From a checkpoint of a small sound classifier.
Model: 10.1M parameters, log mel input.
Training: adamw at rate 0.0046, 18400 steps, batches of 128, held-out accuracy 48%.
Data: trained on acted Russian speech (Dusha), 26041 training examples, 90.4 epochs.
Rows from block 10, named by matrix and row number. Rows with one number belong to one channel. Each number is 128 + 32 x the weight over its row's rms, rounded and kept within 0 to 255. All counts start at 0. Numbers have three digits each. After the name is the row's rms in percent of the matrix's.
# filt: filter width-3 conv (model.blocks.10.filt.weight, 320x320x3), inputs 225-239, a 3 kernel for each
# gate: gate width-3 conv (model.blocks.10.gate.weight, 320x320x3), inputs 225-239, a 3 kernel for each
filt.71 077:144132131124124124102120156096082067101094096119088091118143143142137133110086115145155148091103105090116084089072087144147163141149172
filt.72 078:091123129174156163114117110074073098166158149139126131105098091127122125156141153095116116154152170131114104113119136111120146157158170
filt.73 072:104111107160164179135125108135118135186174157141136153066090118108107106166178181064072091158151128102080109077086103077086084148139149
filt.74 096:150151146177145128121137129093121129147133127166128123077084089155141131175141139117108116152152151115101093081071078136102086152118110
filt.75 109:080087107140131115131132153122151131150151157147124126131123110167122155170123134108112103185176155181165149116119128132082099119105106
filt.76 107:125110181125122123056087096117132133097134134170152158157136126158114106168152129124100137138150173200163122124133127168157159178177188
filt.77 105:126115113117133136060073068173139137134130144109112117114129134033065078129150148121120115178176179062102108149132128057112089127116129
filt.78 103:150122139122127112161150158098100146113125147125106077179189159185168143153145066096093118129127139158172099142147136145136122124124126
filt.79 111:153151151118143160135118123127130106148157145178173180139152136189164180166160152081088090166148128183158151172166162143124136114119109
filt.80 081:127119116139141152106103096095091111145142143136137122068083103128117122174175181091087084183165166118108115056050073145146139134149148
filt.81 100:139093096148152142119127124144167150062072084101075099166201186148113107121119130188166149065069059151222201127159146178153129158122125
filt.82 107:133113123173156145095077086171166177131128145175166175108110058139125085176192166131122119124129143113138098119106088144136100158143128
filt.83 103:097097071130119121063077086177163143134104142131118108136164182044074074136140139099096103118098118112129139130105132086104080138138125
filt.84 102:164140168133114136171184153122138137117112114138092116130137152164133121116074101135149149131148138156172158132148136142133138100089111
filt.85 093:109117119183155147142150151102117102138126126144134143131109100127136139168174180089108089146162185102108113062062054130137123147166156
filt.86 109:136126116143162151113108100109111114172177175126141144091096108098081086127136152125118116118112106089096086104109096122128125131145155
filt.87 102:107121119092107145161152116145127139170171155105115136138105110082068056084102116100110107118117108137099118159156160067068080136130130
filt.88 106:155177145172176165097122137098112097081096104110100092170135143158135136137106100142144127092099098137088113133139146220187164223219189
filt.89 114:102106091175178171116122115124137142146171162136163143099104084098131105157178152132123145097120127103131123106114128086098068123128114
filt.90 080:073079078146129132101132130193180168156165168057046073144119126061039053093067098067082096138145151128111124171160165102077084120099110
filt.91 090:121117097101092080137157149120131149112124150117107103122082092091068064133104100120119094102119128125104086149139142128108095086083093
filt.92 091:074083110095059082134170175148138126137165145087075048163137144083081087095070068118108127086126107152118086126121128119085105113118145
filt.93 115:161179180091114118105106092141132140089090063138143138156167167145154120142129126165132167141148131153154148157177183159163146141150147
filt.94 094:118104132149138134083072075157200186130112109171149129087102108106108109155133121110157156180155155134140126112121113089086102089091135
filt.95 096:082086076152154146161161124080088101130139121108103104152140134124119087108107100122096098143154163153178150132150149154142129152129143
filt.96 108:023033065154138150168154142104117115181168154065058087111118102114092092148152176034045079106092094113130126079082086113090119147127146
filt.97 108:119139147130135140113107137118116108082069050187176155146141139146139143161153128159140142109103096176172151130133130162162174131127134
filt.98 104:193162110122127127115118135172174150131166164187156133057054076129104126118127156172137090134167191087084121106120111135130141122123143
filt.99 086:119118132147114137119150155117133136107123130135124114103065112099107112173149140096098092133127130128105108091078097102089084136109113
filt.100 101:122130148125124117131110096118138153113120127116109096170145144113066065112086101138159185085085105136099111143136148142112115118128138
filt.101 088:121134127169140137109105129111118107155136131133131138101091106125115131156144140114140142129141151116085079115101109137122139172169186
filt.102 116:117107087134152165103104128097100082137139140143145133103099114121106102142132129147138111125122126046056088118122107153145136150178139
filt.103 103:167173164164155151054048049132109114147141137157177184153173155167184176206194199147162152161157169153162148103109108139143132146158155
filt.104 105:111077074206206213112129134114110087114141140121096112107127144105079086135124144120097071076098104108101103110119118149125131193203211
filt.105 095:123113131137119138177180175091075063139165184087088115066083094126135155097102132095074076135115129088107124061072056138138145119119144
filt.106 110:108118096141154158161147108135144168184191171117112118143166158165151132107109141121108107172147140166203192131122126095078063101097091
filt.107 106:122095121139142156152164133125112133146176180122140145082121123120143140143156162109069089173178159075117144124113124132126118141139111
filt.108 074:165156134058066083160141140188235188151184146119111108074080112128117143076061094165164130178162136134123139099113099083060110056035078
filt.109 112:134119138145147136126121137132131115129137160106110116106094095084079089089095109162127120118111146103105097132123123116120107125117110
filt.110 104:155140106160169167125100119098103135076051054143158132141146170116167134154183165148145148067074079095142165112120132179203185175176165
filt.111 114:099092129136127138085083104162175204175172168139139123171168158123114093148146117117139148137150154175185159162165173090088081115096107
filt.112 118:142136114172158156178171138087099084115127118090102100154144126126126130097100141105111092128153138115110116096098083181174167185173182
filt.113 112:104092084113087077130134127135135127091083083100048055126146139060080061120089106103102096156159140121134119158151138105122113157155166
filt.114 069:154135120061070102171183171107088089151140157105085089118099120156144146081099115191196181146154156078096129088118150155132117160154141
filt.115 067:147099121107127139118090086124124128114114094056052084123152161100118164090114137132137144122119105060141155102119115135124168174160165
filt.116 107:178170213130148172129137112151118115131116136122113133118135143142156146110128135158143124114094106102114119132131128117147143133160182
filt.117 088:127105122081082065120135159145136116113139144124112123111130091157171161145140150129110090134173170104117096049056036128114124111122128
filt.118 109:144178173187180166080105099133115145092110081153160139172136118148150129180147155173181157094102079141103100153133136182193185133142152
filt.119 106:197181192167169184128145139109097092065086085123126148105092124142144169159161166116096094119123111093099107080077090159157165166169165
filt.120 110:146161161126107094113091111164162191130122114134159106144111086118105073122136084149177187140122140151103087153140150116114089099089088
filt.121 107:095091088105128123188177151120132104169157152094095118134125141190168219133124161142128116165150130108095129112110113142153166138132134
filt.122 079:133134138120101100135157188134145156089097112121104098167161160103109129099090072139137126091096114158144133196193186122129140106084085
filt.123 099:159152157094099128120139112125125100110123099155167188134142163196188234109128149166177190129137102098115126111108105168148174168149165
filt.124 107:098121121150150155139120151076069086165140130138148143076057101143128158213235210110119141135126124098074094044061086159159190159173165
filt.125 086:141148147122156180129097091146153167074086069103131142144139150145183172122139142122143150118135118170207203146141155128156135135139107
filt.126 107:120128151092111108187189197181154164125120140083078084148153107104106093102116110096105088123116127160179144162164159111138093070085077
filt.127 112:169175176050071086122131136140163170122116137142163139095125133109113117092081062162156159182183178107129146124146164082071072075092093
filt.128 071:162148137109125129127123135120115120113092098197160155106163138159156139133121123137161155119102084161171149103121129140152161076105098
filt.129 083:109099122126181153114126127122097138128168159121135143157169181136144156140174177125086118103103109127164175139159147147143135104109124
filt.130 085:141103130155162166085096100065075068107126124155127137101105084185165170176161154127081123082086089087115086060070086182172156135139144
filt.131 108:112142149152139091169129167069050088162121160178179167102093043175177154169191145098118115167133168138119082096090080127151135118134116
filt.132 104:153129142181160125093095116133149157151156151198183134107127088133148115185200112120103148129122125109142103148151128142139111136108106
filt.133 115:155130136081075088155157147118154147120141132115106104136153157175133144105106108109123115121140122170189181160174165172139145092071077
filt.134 067:116100096169159143061089121115133121128138139166155137104090108116111114166154143112091108129119118123127132075064070131104104175161157
filt.135 096:166115113130136167175145111142186177141126110123123142143181187100114163112127147165155153147143120094172177147149146120125160139104136
filt.136 107:101120137147166141063063064169148140137137136175160147121102087149146107204179173143135130150137140158131089114102092138155152094113133
filt.137 078:139138131134144152100063075156190181072055055098113109141176168134150130138141137163189173091072072148166154166159182145179166109092086
filt.138 108:135132141109126119174167179138162143140153160135135113074072047162121093112117096081081105114111129130133093097108121097077064072085088
filt.139 109:076074055124104117125139118143148179133126135092106112192172166106099079144130132119156143090088089179170181188173174142146134158133132
filt.140 080:148163155119107118147184161138159160099129111098102110177115149150118135089069094140150170131148147123087126181175211155143145143128116
filt.141 104:081071089115126136134126129116135127212183166080106125138118109059106095116154152058078085164173179121150137107106130065105127156141161
filt.142 104:141135116069082061139144170129124140109127107125140120132138140133127134105117086134141166135139128143170154157182170134134125087083075
filt.143 086:119135126120105112079118105136176147066055024135084098129130128101093112121084122151184197095074065163141136159174145117111170065078125
filt.144 073:142132129169157140075088077148153142143108106133131134066088088090107104149152165135150149179152147097113105152129125090108111137147150
filt.145 116:146147161075076060146119139149166154130137131166199187117115105186184172128158141176134145151153145142125105121119111123109118052042055
filt.146 106:109129120162159105084063051117097142131153129163187136135125141128100100194208152113096136143159129161137131172155164128119125143165112
filt.147 109:153128140141151129107104124088091106127136153169169160107102092132150123161167156162135140146130137090079051113111094136139123149173175
filt.148 092:067098085124129118115117125159157152141144135117107078185193187089093061116100099136158146147147130164153142196201176116120103121136125
filt.149 082:085107103153162156083119096156157147156137142133153176171178145082129103143123137084117118123100079158157131145141124062100103086091120
filt.150 102:150132152121131113072117138102088066067056093156150149119125112191208198164151157184165144070069089114116098077095091213221209127122119
filt.151 076:137133112108144137146129120106096087112136142096096139084091102146131140127128151130107102122144129123124131044067061116098098125108128
filt.152 108:192155163101101099140129151139123124080074066146130126113150155193189194107125129168148165073095075133174163105119122127131143122118103
filt.153 109:134136127111129137156151144127122099142146144107118114049075101126139136130140149141145124129123120096086119073067068117120129127131129
filt.154 106:096069089122127102110113106139138125119163174147125135148139132130098104123141163121082059136154151144153140110115105090082073109093083
filt.155 103:082068112082095116094092096167154153179179154154146157108126122059079095127120139122115114153140128135157150124130149030027043079044047
filt.156 101:119105125115119119155150165085059040150173183123127115065061049146141116136150139131108101148155153106122097097093093137139128138114119
filt.157 084:140170162121104126141142164152126112119110122095123121171166160121146149086084087141156129088070086131134135146130123129150154094075102
filt.158 100:204166150135156131129131132127123146072071067113149142146159153135155141134164137182184189045056063113169168121141159175180152152129103
filt.159 103:129107096068071077135128125151144140080076101109115110190180162133111103103097077164141118096066077177150144138127134144135118112106090
filt.160 104:141111109120105098181203211103096103181180165122118118038044091139127166142134107087059101156167158113106134103100107102105115127125130
filt.161 112:140122119145142163147134123107128104128130136136130160123128152147117165162136203132159129087110101127145175153150155159138183146138114
filt.162 119:194187178067066102115143134180173153124151169129142131145112125148118103096104110168146143142158141160135148177174195115104094066077072
filt.163 103:097069073096099088098097079132131123107134131088090103143150146085071073060062096170132100106134137150167168100096089075055056105099085
filt.164 062:112107125134101105165145124136149162120091103098088094163172163121105117121096110117147159101090091139140141235233221134127124126122129
filt.165 112:130128117134141152090072037135135152121122099085106079110119169082095104145172153134129123122107077106089112104095125137149149152170170
filt.166 107:148158178135128132151143144138151092152173161133149150105071044100105136118104118102106102192196194098113104100081067092073075124118127
filt.167 113:107113131138138135139128108104100101193187176157162159093082089119124126143158151057076079190203183128128126105102105084093100104108116
filt.168 116:111133119161150164141164133138113096152146145111120115088092119104141123125117136121136113136130134105112141068073071123132121134124119
filt.169 079:126123133143143151143155163110118131143135129154160147143135124182174165160166139111090112093109108150181151093112120157151151114137143
filt.170 120:168151142149153156138104120111106097094107121084115116140113138093090101114154142145122106121124136057084104097088105140145149210209210
filt.171 082:122120087072085090118115121192164173119108115090093060156148162085084093069097092160138159119103117141148170166152165138133128100109109
filt.172 110:119140168124128137200178193130126124123150134064103096147127124121105111065082080140138147102121125153126121187169157138116144126143160
filt.173 074:122124118117108123143130115146135131109125127095112140172180174124149149092107125149136128109091095123143156183174166161165157114118127
filt.174 114:153163128124138136130110111123122133122108121149173173137132126150159140152177168123108116132123135164168157122112125127157135116117106
filt.175 113:122134146073057039174154144098134167128107107161175164110089091176163156116113121164183174106119119138129142090097098152145129077071066
filt.176 090:168158152098098100126114151104127109146132147163148127101108116179163157162160150121136109130122124062061051090101090150157151126114130
filt.177 114:124111112146137153100115101119112110142128109167131139092084096114087093179157161126112126097105092124101098104105104130131150172171185
filt.178 109:073085084166155177105094127136111128156143188149155152109104104099109098176183163089100052145149161124109105109099113086089077157172160
filt.179 073:153137139102098102127145137150101096125100086101094104172158173108111134089086085160158165108122122146140140191173183115127148093104113
filt.180 109:143123132157143159128106108102150180146142139197168141091077101158118111185171135122141144184174166124115097083091105130113110127117133
filt.181 103:134164166140116124104123151110090109022022051159161143141113122172196192162146126220223207072079095133098108114118130190204198107134151
filt.182 114:120136153104118143157154173168165146091093097125135119171196195141126134087095069160180169110130129165155129186186182145150163123123153
filt.183 083:127120117134117132106111106144134126123121120126116113070059069118125131178164159117120130144139155139123124107092099098098103160136151
filt.184 109:127125120085082091079085099121125179119105105154127113163161145126136130122099066129139162093091096199135124175183169106121121083120124
filt.185 104:121127123126108105122119144148142160100112097091083069186170161135128126073080027154124161079111104164169159196196197177167170126108111
filt.186 094:156165125131128126183158147114115141170177192167161148034040058195175145125118125132112126156150160111103131148139137126111093109116107
filt.187 111:090097090115100102110107124173161146134131107118099086169156157131105115116106108087089099121126110151142153208188184150113143125130137
filt.188 113:099096108141147133084082077113097103131132116164172159137148129064113096125149146151138140148145134108115087114102086111138135165172173
filt.189 109:134137158155146145101106101128136143147145129161134134098104093137113139172147153107096111166148146154159146089089098109082095105103105
filt.190 095:097083093079081095159156138149145143112121140034037050213201184118133129056065080120118107137158140142150144126126135124113113144142126
filt.191 092:110112116156154155099120133139143150126128122132125117123081124130149153185170148126128132118154128102088088091090097155156155207184189
filt.192 103:122132122171138118032049079156163175109095120176161149129096094142118101210200189135129124077079092138100092129122119130106098157157148
filt.193 080:088138145075106094202199189101138154139145147094102110122102061121098088097091089112114140121137150164111094144132136103091092080081092
filt.194 082:125111136097128121170150144183172157162170167106121137113127125120118133081086120140150124157138159099113121185198202147149136075073080
filt.195 083:175159142124117111088141127129135125089079083138100082177157168155140124114084075241216198110093104161119132175170158174182175131150155
filt.196 102:118102094100101102116132150168157117096106118120106091165182162120129110092086097162163133127118124155195183206189181142139132111088093
filt.197 115:106104088133138146120129138121099104112092134110098094100141130126156142111117120153151118115096140158177175112107116124147141108118101
filt.198 113:171147123133127134097086104078084097114103147145150150065082069136156137193187179152135118164174202067083105084090106133148103178176160
filt.199 108:188181171146132154135128122088098090093084076141137135122129139134152130133152137157162188083077077094096107098123139189215210168152146
filt.200 074:098096121170149136116130125138126139109116099124114128139113110107097081172156137130145146122128109133094065114105089152146130170172164
gate.71 080:166170152136121127145132134159164153116121115115115100136133151156143156111116098138150149127133135141138144208210207127128138108099116
gate.72 096:131165166168170167043019057159170158117088113184158139121102127125087098180135117112149127128107110169128118134141151102094107118110126
gate.73 110:100098096155156150068082096146139128122133144171152171101086102137112141170167191142128116130139148105102129091091094137120126171191175
gate.74 095:167147130172163155175181171143139153095054069088070094133134122120148132086099105221217182115076078114123114143138141178206179177169149
gate.75 099:095093089134146154158193188086091096136176154132101120134139159137120148153110129087074086118130113131128173163174179158128163109100096
gate.76 107:163151162130116103087082098104106091090094107147151158156150148155159185124135134116108108084102115157170169142136131115106105075062076
gate.77 104:146106116209211196118096111125130141151142124091092122163184166076086101116138159129114114105112106097121130142151140159155168183182178
gate.78 098:096102110046064083173152126146133127125098077049084103145144144117136140050101132143124121113118092178190187131120120134170170095117121
gate.79 101:065057068130158156152169170144132103165164162109083100122161127106097112132113136131125112170173170139139097129143137104112132152163172
gate.80 114:136155170103095082130153137181173181111124124147157157137118130170147149136122112122135158136144149176166156150166167137116136102080083
gate.81 101:147153121122110121123122105224205197212195194118128129103116132068086098088096119098118106182170209125136156185185196057075067109100107
gate.82 096:135123113157167175112101093134125167083061082162156141146173166160179152162175150177175169085072094119150146161160181133156134114117115
gate.83 103:146142151153147155115126123124104109090085085103105094188178192122136138121107098139166171074057057134120126136128153186201200155138141
gate.84 098:096084078067107125152145105114126131123135130092103108089132162055087088068110115134106118115112095096117151097121127099127120154155150
gate.85 104:180181194099095117121136112160166169138134114148164185111092133128148175116112134157186203176185161146152172160160159129128150099093090
gate.86 103:082085073151156175101089102134144126168160168142146120109118122114104088164147150092117091148152162082087082123126144130123113202178168
gate.87 110:166152168100093074153156157124127132094110133133127111155162138162150153127122108149153135098112143171189163143142141139136122107093101
gate.88 100:161155149102123135139129115120115103105106071160167172110124157150162187118121140149150183099103069138147152126126141168189218110117129
gate.89 097:117115138084098102126093093091085067136139120140159182115132131113128168136164158090087100173157161097126142122124119082078094147134137
gate.90 089:121123118142147150121124115164165155133138132143128132126144142116122115085099104146126126148148135148157145186206192131139134142153146
gate.91 103:131111148151122136123149146138153116139152143138125157127135131142137157120091105134135123132154150087088079149151133160122142182161184
gate.92 099:142146142094108129152154122146122132050072057133134155124144137143164204119127164144126134089081083130139167121115128148138157110139122
gate.93 103:152146151112104145103089068189179153158155148140144168116114132054068074101107141135134122188185177104122120165166167067047069121112127
gate.94 106:138118140124105107131124122168169164104122104146156130160140152127141139113126099151152162089118102183207183171156156117132136118103101
gate.95 109:133118133121129114092092089164166165121141115150114132154156137159154170131109114138129140117121106198179163147167148153147148111092082
gate.96 099:149151155140128138137120150153160156162164167122114103121113104133121093125127109128119114173167164094089080143143152080055036133141107
gate.97 096:118125133089120147089079060110100082112110095122141173094095115098128157142150188119123118111114101071090120107108109099108153159161163
gate.98 104:159172136117136126113119129131102098107122124144171164101114128102133132089134131145139122133134130099089110137145135113145144100118111
gate.99 106:123089091144136164187200206121124124112144116127148147128099116160154164124129158147128128080106090131133141106105122163142162111100137
gate.100 104:093094098134125127122127118163129133073082077110112109204202203106122115120144149146144144093076075148162183203186177147158154125133131
gate.101 104:066091076169174146106088111106118121121134141141141133118127128116109104177179159112104096085093107101081091107101081167165154176208203
gate.102 100:111108121135164179079052053197183165154140111181180177110130151088068126130147135128146149156152123139145159128145161033050102113115135
gate.103 100:080095127129134143175179177161146137146167172083101096141134101154146107098102091117095100142162158150156100130129127097072073115123114
gate.104 102:081081078130121132184172153120146130123117110089089084154148169145143166078075096108125124079076066149155183135141149144133137121122121
gate.105 103:155149158070084116116120100124119121088102095133134142138168185137124134110106122155143141116130128133149178131135149147130140108096108
gate.106 101:143147117130124141144143109169168195125135144056060077144162163128159131037044053181170154153152163114154174140131140082088074147149146
gate.107 103:042002025131147138158185187121102131084113130087088108118114100154136130135144116120071079093106120105118113110108103157133124149133135
gate.108 080:128140122123080074141127136108140160086089086100104082169150141132137126092092079164171145087096108139155149211188184157134135120098105
gate.109 103:188180139125128146079080085111085084110098094156160143101114147107117137132136139133142135165156142097101132105102118128139164147149144
gate.110 102:142121123101079060096118127136141144082074073169145148121127136185162151173150136175168175118118125163156160117133126146134121096053072
gate.111 102:211200201162146144120130138100120105084087092154146140147141144166174152149137132153174159081094087146154146140146142167159155154129130
gate.112 112:146133147140127130145160159115095112133142133118114097111116127137159124130122112145124137130130131055070106111108126137142112153132126
gate.113 100:087099059129137151119118117148136129097102094081098102153159160141163173108119140162165142092087105141132157123121138170187200181177161
gate.114 082:139122113101115114111119110135133135096109095109099111135152167116127109096112127169161198078105096113139154181193200116110107131127121
gate.115 071:138122120109122117135130132121111138157154152119118108147176172143161157105099084155152168127126127120134128178187188137135121097110095
gate.116 105:125145164131110122110114092121109098087090107100112134132115093103103107132115152124131138115114129114091079100093076125132150181160189
gate.117 103:081072080113117100098109099118133149124133120171163168118116100157165144157163140113105133127128108155173139066081084125120115123090074
gate.118 097:141138107124101111196215197114141152070098122113113102131109116141131120052032077170166129097129148112097113121109125196174155134117129
gate.119 096:186154176160132160143187195120125086061101086125070081122103123170149175117066092208186152118152138117098104143149149201174195184166177
gate.120 100:114103107083074079119137139154146106121140119089088096150142162140126129086108125168157144131127084149152162168152134150136142119106111
gate.121 100:088057083126152141168137156128129118152155157078090079186194179137125107086112083121118119096096113136192175147164164127126131113106103
gate.122 101:141141151154153167118134097108084102104111090141139169146120110150145147174149167149137154110126107120079116109101114159152155172179136
gate.123 105:065088101079095068179165161123136127131117098074077073162185169144158181121116104144145149102090081136148142174199188120119142098108125
gate.124 101:138118094173188173120116150137087097084096113125131115152168155154172138119143119166155154098083122119135135142136151188206176173197168
gate.125 105:104104100102104124131149119135146169120130134145138141191188183159155144108098124163152144120111103179183192159156185172157154137128139
gate.126 104:103096111196181188118126147133131116158135132148129126143147134099113129152143151101125131145135131110088097099101101121133142185189202
gate.127 102:115117110070074091174168150131120124161145137070080087124120128086089098104114116081105105187168155142169181173167185122127122127121103
gate.128 076:127124135155156148117121123134126132122125133150128131177187187115116120126107105134123132133136138114138139161170177142133129126133115
gate.129 088:139118129084051062128138146145154140085092060119108122156134140124129165087066082120120119115113090135124119152150123126134158092081093
gate.130 097:130138157126147160087086125111097095116108096178176174138150153190175188194207176122096136093103091104108101101112117164173199180192204
gate.131 101:113102080123137146139148145145162175148150175069063061160164150077067035093091100102109079118100107141142153139156156104124104159155144
gate.132 099:129119118147163165122101127180170153125127121094111109115141130040062055127165161152134122114112112117153140159164165113122125149150144
gate.133 102:133130108146133135132148136130129137178175162147153147071068071084095076149149147110090107168158175108084115117111121071076059100096096
gate.134 098:130136115122142145134098099093116131230210206131135149153164165116122134131145157037056038167170181098123158123135147120114107201188171
gate.135 102:184202178122124128126104107112131147092078078162177145119122123146163139129140115155177168085066074146135143142145165128143122071083090
gate.136 096:151147157178195176092111085138097104098094113171185190123122114151180172161195188139127131139138142116147128127140148151177160120118118
gate.137 103:143129131092064078127135145174167137128128116140104114152160174130093144104063090157150151115109099148138181164166162137121139131118122
gate.138 099:134134137146148139113115131193197173113102088054058061161167160083108125085075068190214216084077073141149125171180177101120131127127144
gate.139 105:152177167128151149124124129147121104148135124134158154126112115151165151118123129140168142138119114102079091131119116127163157159170158
gate.140 101:131105128157136157141151147171157127188183189150138154115117133142131132154126142062082044147162139148140132140127115093104106105112121
gate.141 103:156127135134137153096113115195147166141137158092094119213219208136130104109110130137127113127117143188244205194195184107111085121117130
gate.142 102:182174148143139130086057065145131133125108106161156141130151149143115132128130125149150153125114123075100111139133122135134145128116114
gate.143 092:116134148093061039138140151119140144129100092116115105148152157141152144081066048125159173124113098150140131133133132105130138087089088
gate.144 105:146147139156145166082074074133120103102087103156155164087116125070088107138157173144130105151139145085112105123127121096105126166163200
gate.145 099:108111139096098086112100099125117122147141129105118130117104101100109125157168168120137134160158144122121111084062060105099108123150137
gate.146 096:149147160114110122136128136045057023120099097142166193116111091160194217151164197099106086118114095101130135078070062159175183150137108
gate.147 103:136133133124108086179177159183163168199196197156154156083069072144141129102123117135134141178168183121111099117113114092093098090075097
gate.148 101:156143131090114123167142136103096074125115107129139142080098126161215208138150159120127130153144133086126152077078080152161151146120136
gate.149 095:179161163108105122133130129146152161113080077096102121146169159128144140092090112145149135130116104135177187151149146132131138105104108
gate.150 110:133118138128120103137133135146137134135114100127118108151165171113142160119129133123129138136122118113148139170167178152163168092075099
gate.151 103:110121117127108115118125120118145144114112137124120124148132109180164140161136157137160150155160176190165155136132113156155133120118115
gate.152 102:138143143114107083133139163106109105118108133164156140147147114202190179160142138146148131108109124159151125103098091165173127097100076
gate.153 091:092073083169189153139115103084080095148133119122131135121151145138142135158176180133107137131100095107122108095090080139164165149153144
gate.154 102:109108138130127134189174170109137137126128109096114114124126121122132143103102102122126127118129105156165147132136144150154174101089119
gate.155 089:113117113139139135125103108091120125170159165124123121111120120127129122147154145086112124151157157075126122046063081133129113175167160
gate.156 104:112131123131144143090094119140128131118113141166154157133141124122137132169165178089094096114105134161177181142140141123126101102075060
gate.157 102:111113107139148168134131138099083087132164174113141161096084076097103124121141162152120111124158157062085108117107115107114114116111114
gate.158 108:142127121095109127146169154124095091116129126119126143180157157126139147063097117166123123131137143179173202160144143115119118112099094
gate.159 104:130138144138155156152143167098101081157135122112109105079096095141143168153170142092097104158135153077085087052078072109137148154159169
gate.160 106:105111106061067055183185182138118126095100087106113113136145147132123122061068065142141153174168155150158192134135149125120120124127106
gate.161 099:215198161110110120141165160084114110098105111167155144037073083130127132156136137184170170125134133083095112081108118182184175105109105
gate.162 100:175163155098140134150135130141093086097121102098154163109130131062127134080168177179111125141153134075126148146161140085122116118134121
gate.163 106:107113112084071095119133148143136114127144138135121124125132159154148193142126139106096091132148141153138167131130140123113133108111118
gate.164 100:181172173116135113153162169128126135092113132174183197066088066150168150133149147151114115151149176084096095104122104176170146151136136
gate.165 100:153137130139147169137110107134196174151112100100084090131171198053038076099078111129166150124097083111127150151170178133137150152142144
gate.166 101:175167137148154150089057060154171190115152177162190187166139126142132135135183166134113109128155180146142158147143145126114084149140116
gate.167 096:154170174162151151047088083152153153059056077138119134145133130153109114195136127175203198109099106155130129131124125161159155143156147
gate.168 099:091089071109118113193192179110097112140158129096098080136157149163161163076079088118113109134132125122120142104109103150134147164177146
gate.169 082:191166152095069068148169206156145106077073072134106096160147149144128132124095077197171163078089091153151148170153142143123134104102093
gate.170 102:099115104178162161106077120111099112144145152137132117166151143109076083177174141051053064104118127135093106156145150117107116153176164
gate.171 085:180172168156129120141150160124134156121122108148146126160149146145124120110115104110104108092109104150137140142142155141123127113094084
gate.172 105:143169173116125137174180179083071077121117125086096137134129126160153167109103128118136129144154154165140135116103119169164164125135138
gate.173 101:128129135116092084148168190141145138125141165127111117163153122154147157131106100122130132085110113159171146173169152174142134102069057
gate.174 097:141150152165176174091108126166142106131132135164160180144132117146138135179165171145149151152158149096080065125124111129114126148166164
gate.175 095:143131140165158130075075088142151149073076075150154133141129122163155163191169144140119148086086087121135105093099089145117141146131142
gate.176 097:135123125061066069144140142157142140140149128114129099163181175122132148097105086151132140118128107161185168152156155103105116070069087
gate.177 094:175186209111105137091116097121154150056096082154153172085076069151150149118112145210199192051062062126108123103099081165149150106110133
gate.178 103:146149151113118139070062047142135151135126136161145144087090105093078045150144145082081081195181188123107102141145156080081059144153166
gate.179 103:108086077128095100128161190124144145126130114150124096159149156142125125120066063125123130105124119174160153175173184173143150125115118
gate.180 101:152128120151168175136149125140143137118129126131114125138152164149134146145131140153144146127129120130141178134160165173154155142137128
gate.181 102:187166180116121122143111110117120104106111110190175205132159153183152180169138161138150155133124117145139140154156149171149174109101092
gate.182 101:091108147103113114130130144144155139223202217144155146066072053109110084142143126079107109201171163144127093092092081084094085120116135
gate.183 103:133150141165169166109103108139143121146139136165156158082092077117115118141136143136132126133132135087083094074074074128136133158159136
gate.184 105:096082072112101108173148129117133129149164131121117127134135156146150170133140141120120119121138113117145185135141134130110128101078086
gate.185 100:099114124153147142204208185129115133176173162123123124122106105132131119101102104069084101151133121127086083129130127134127127121138143
gate.186 102:153139118128120120130138134150172154094097098130126127184149161143138133133140140139121130089088094176151142179169164174182183150139148
gate.187 100:121125119122135146136122118100104115156130138104112125098109125102116112150156150074082085180177165116130135061068084061074068130133136
gate.188 104:151130143147150178155168157106104103110136145116122129095105105134151145110121138121089086195209234078092107127132145119111119178158161
gate.189 103:123096102160175162115105081145142142149133129124141136132139143098107137128142156099101105141120109136172164140134141125143143115110097
gate.190 092:063083094183167162058044030125123123100100116146146176171154156137148162186170197133164158107089087142109122146119110154159178139137143
gate.191 101:074090110148167157119120119125107116156137128130157133113133130111121134149169147102116142171157139090107092085091088099107117159174167
gate.192 098:175159177161166163101080077139140142087118125177224251131137146159169152137163171189170161082115130125154148142149148135130122124125129
gate.193 095:157147140103123123088110105167123126106110111104107141144164158117143157096117136157153123086085096154182187168158148088120117092101085
gate.194 104:161170175141116100113112115146160168123113079166161159173149145149139133131100103148180194147143117147127115174162149111110116132122130
gate.195 107:095102094068071091151136131123135123165164148126138142136140149116096116129125144095119107143144144129127153138148149118100129096086083
gate.196 105:151175176189189164145117109121123120147125109158158153098107107114129135133130122117119133155145147090051087110106099107124129138166155
gate.197 106:159150172129122099099132148111090096139154108153129086126117112145144152152144097147144174124131086108112072106103094159159179156163174
gate.198 103:146163134128111112062078096151154135126142149159157141125110114124122107150148150124122106149161165120089077153153147117105113125109142
gate.199 103:136119102058063093108097102176189163140157152142132130102123137079069105124107129105116112173176179087120149141153149065055064106110119
gate.200 101:105095100130106122165158150097101107113116102078072065136123128084045062091089084137149153081097106113101090153152159128109128118114138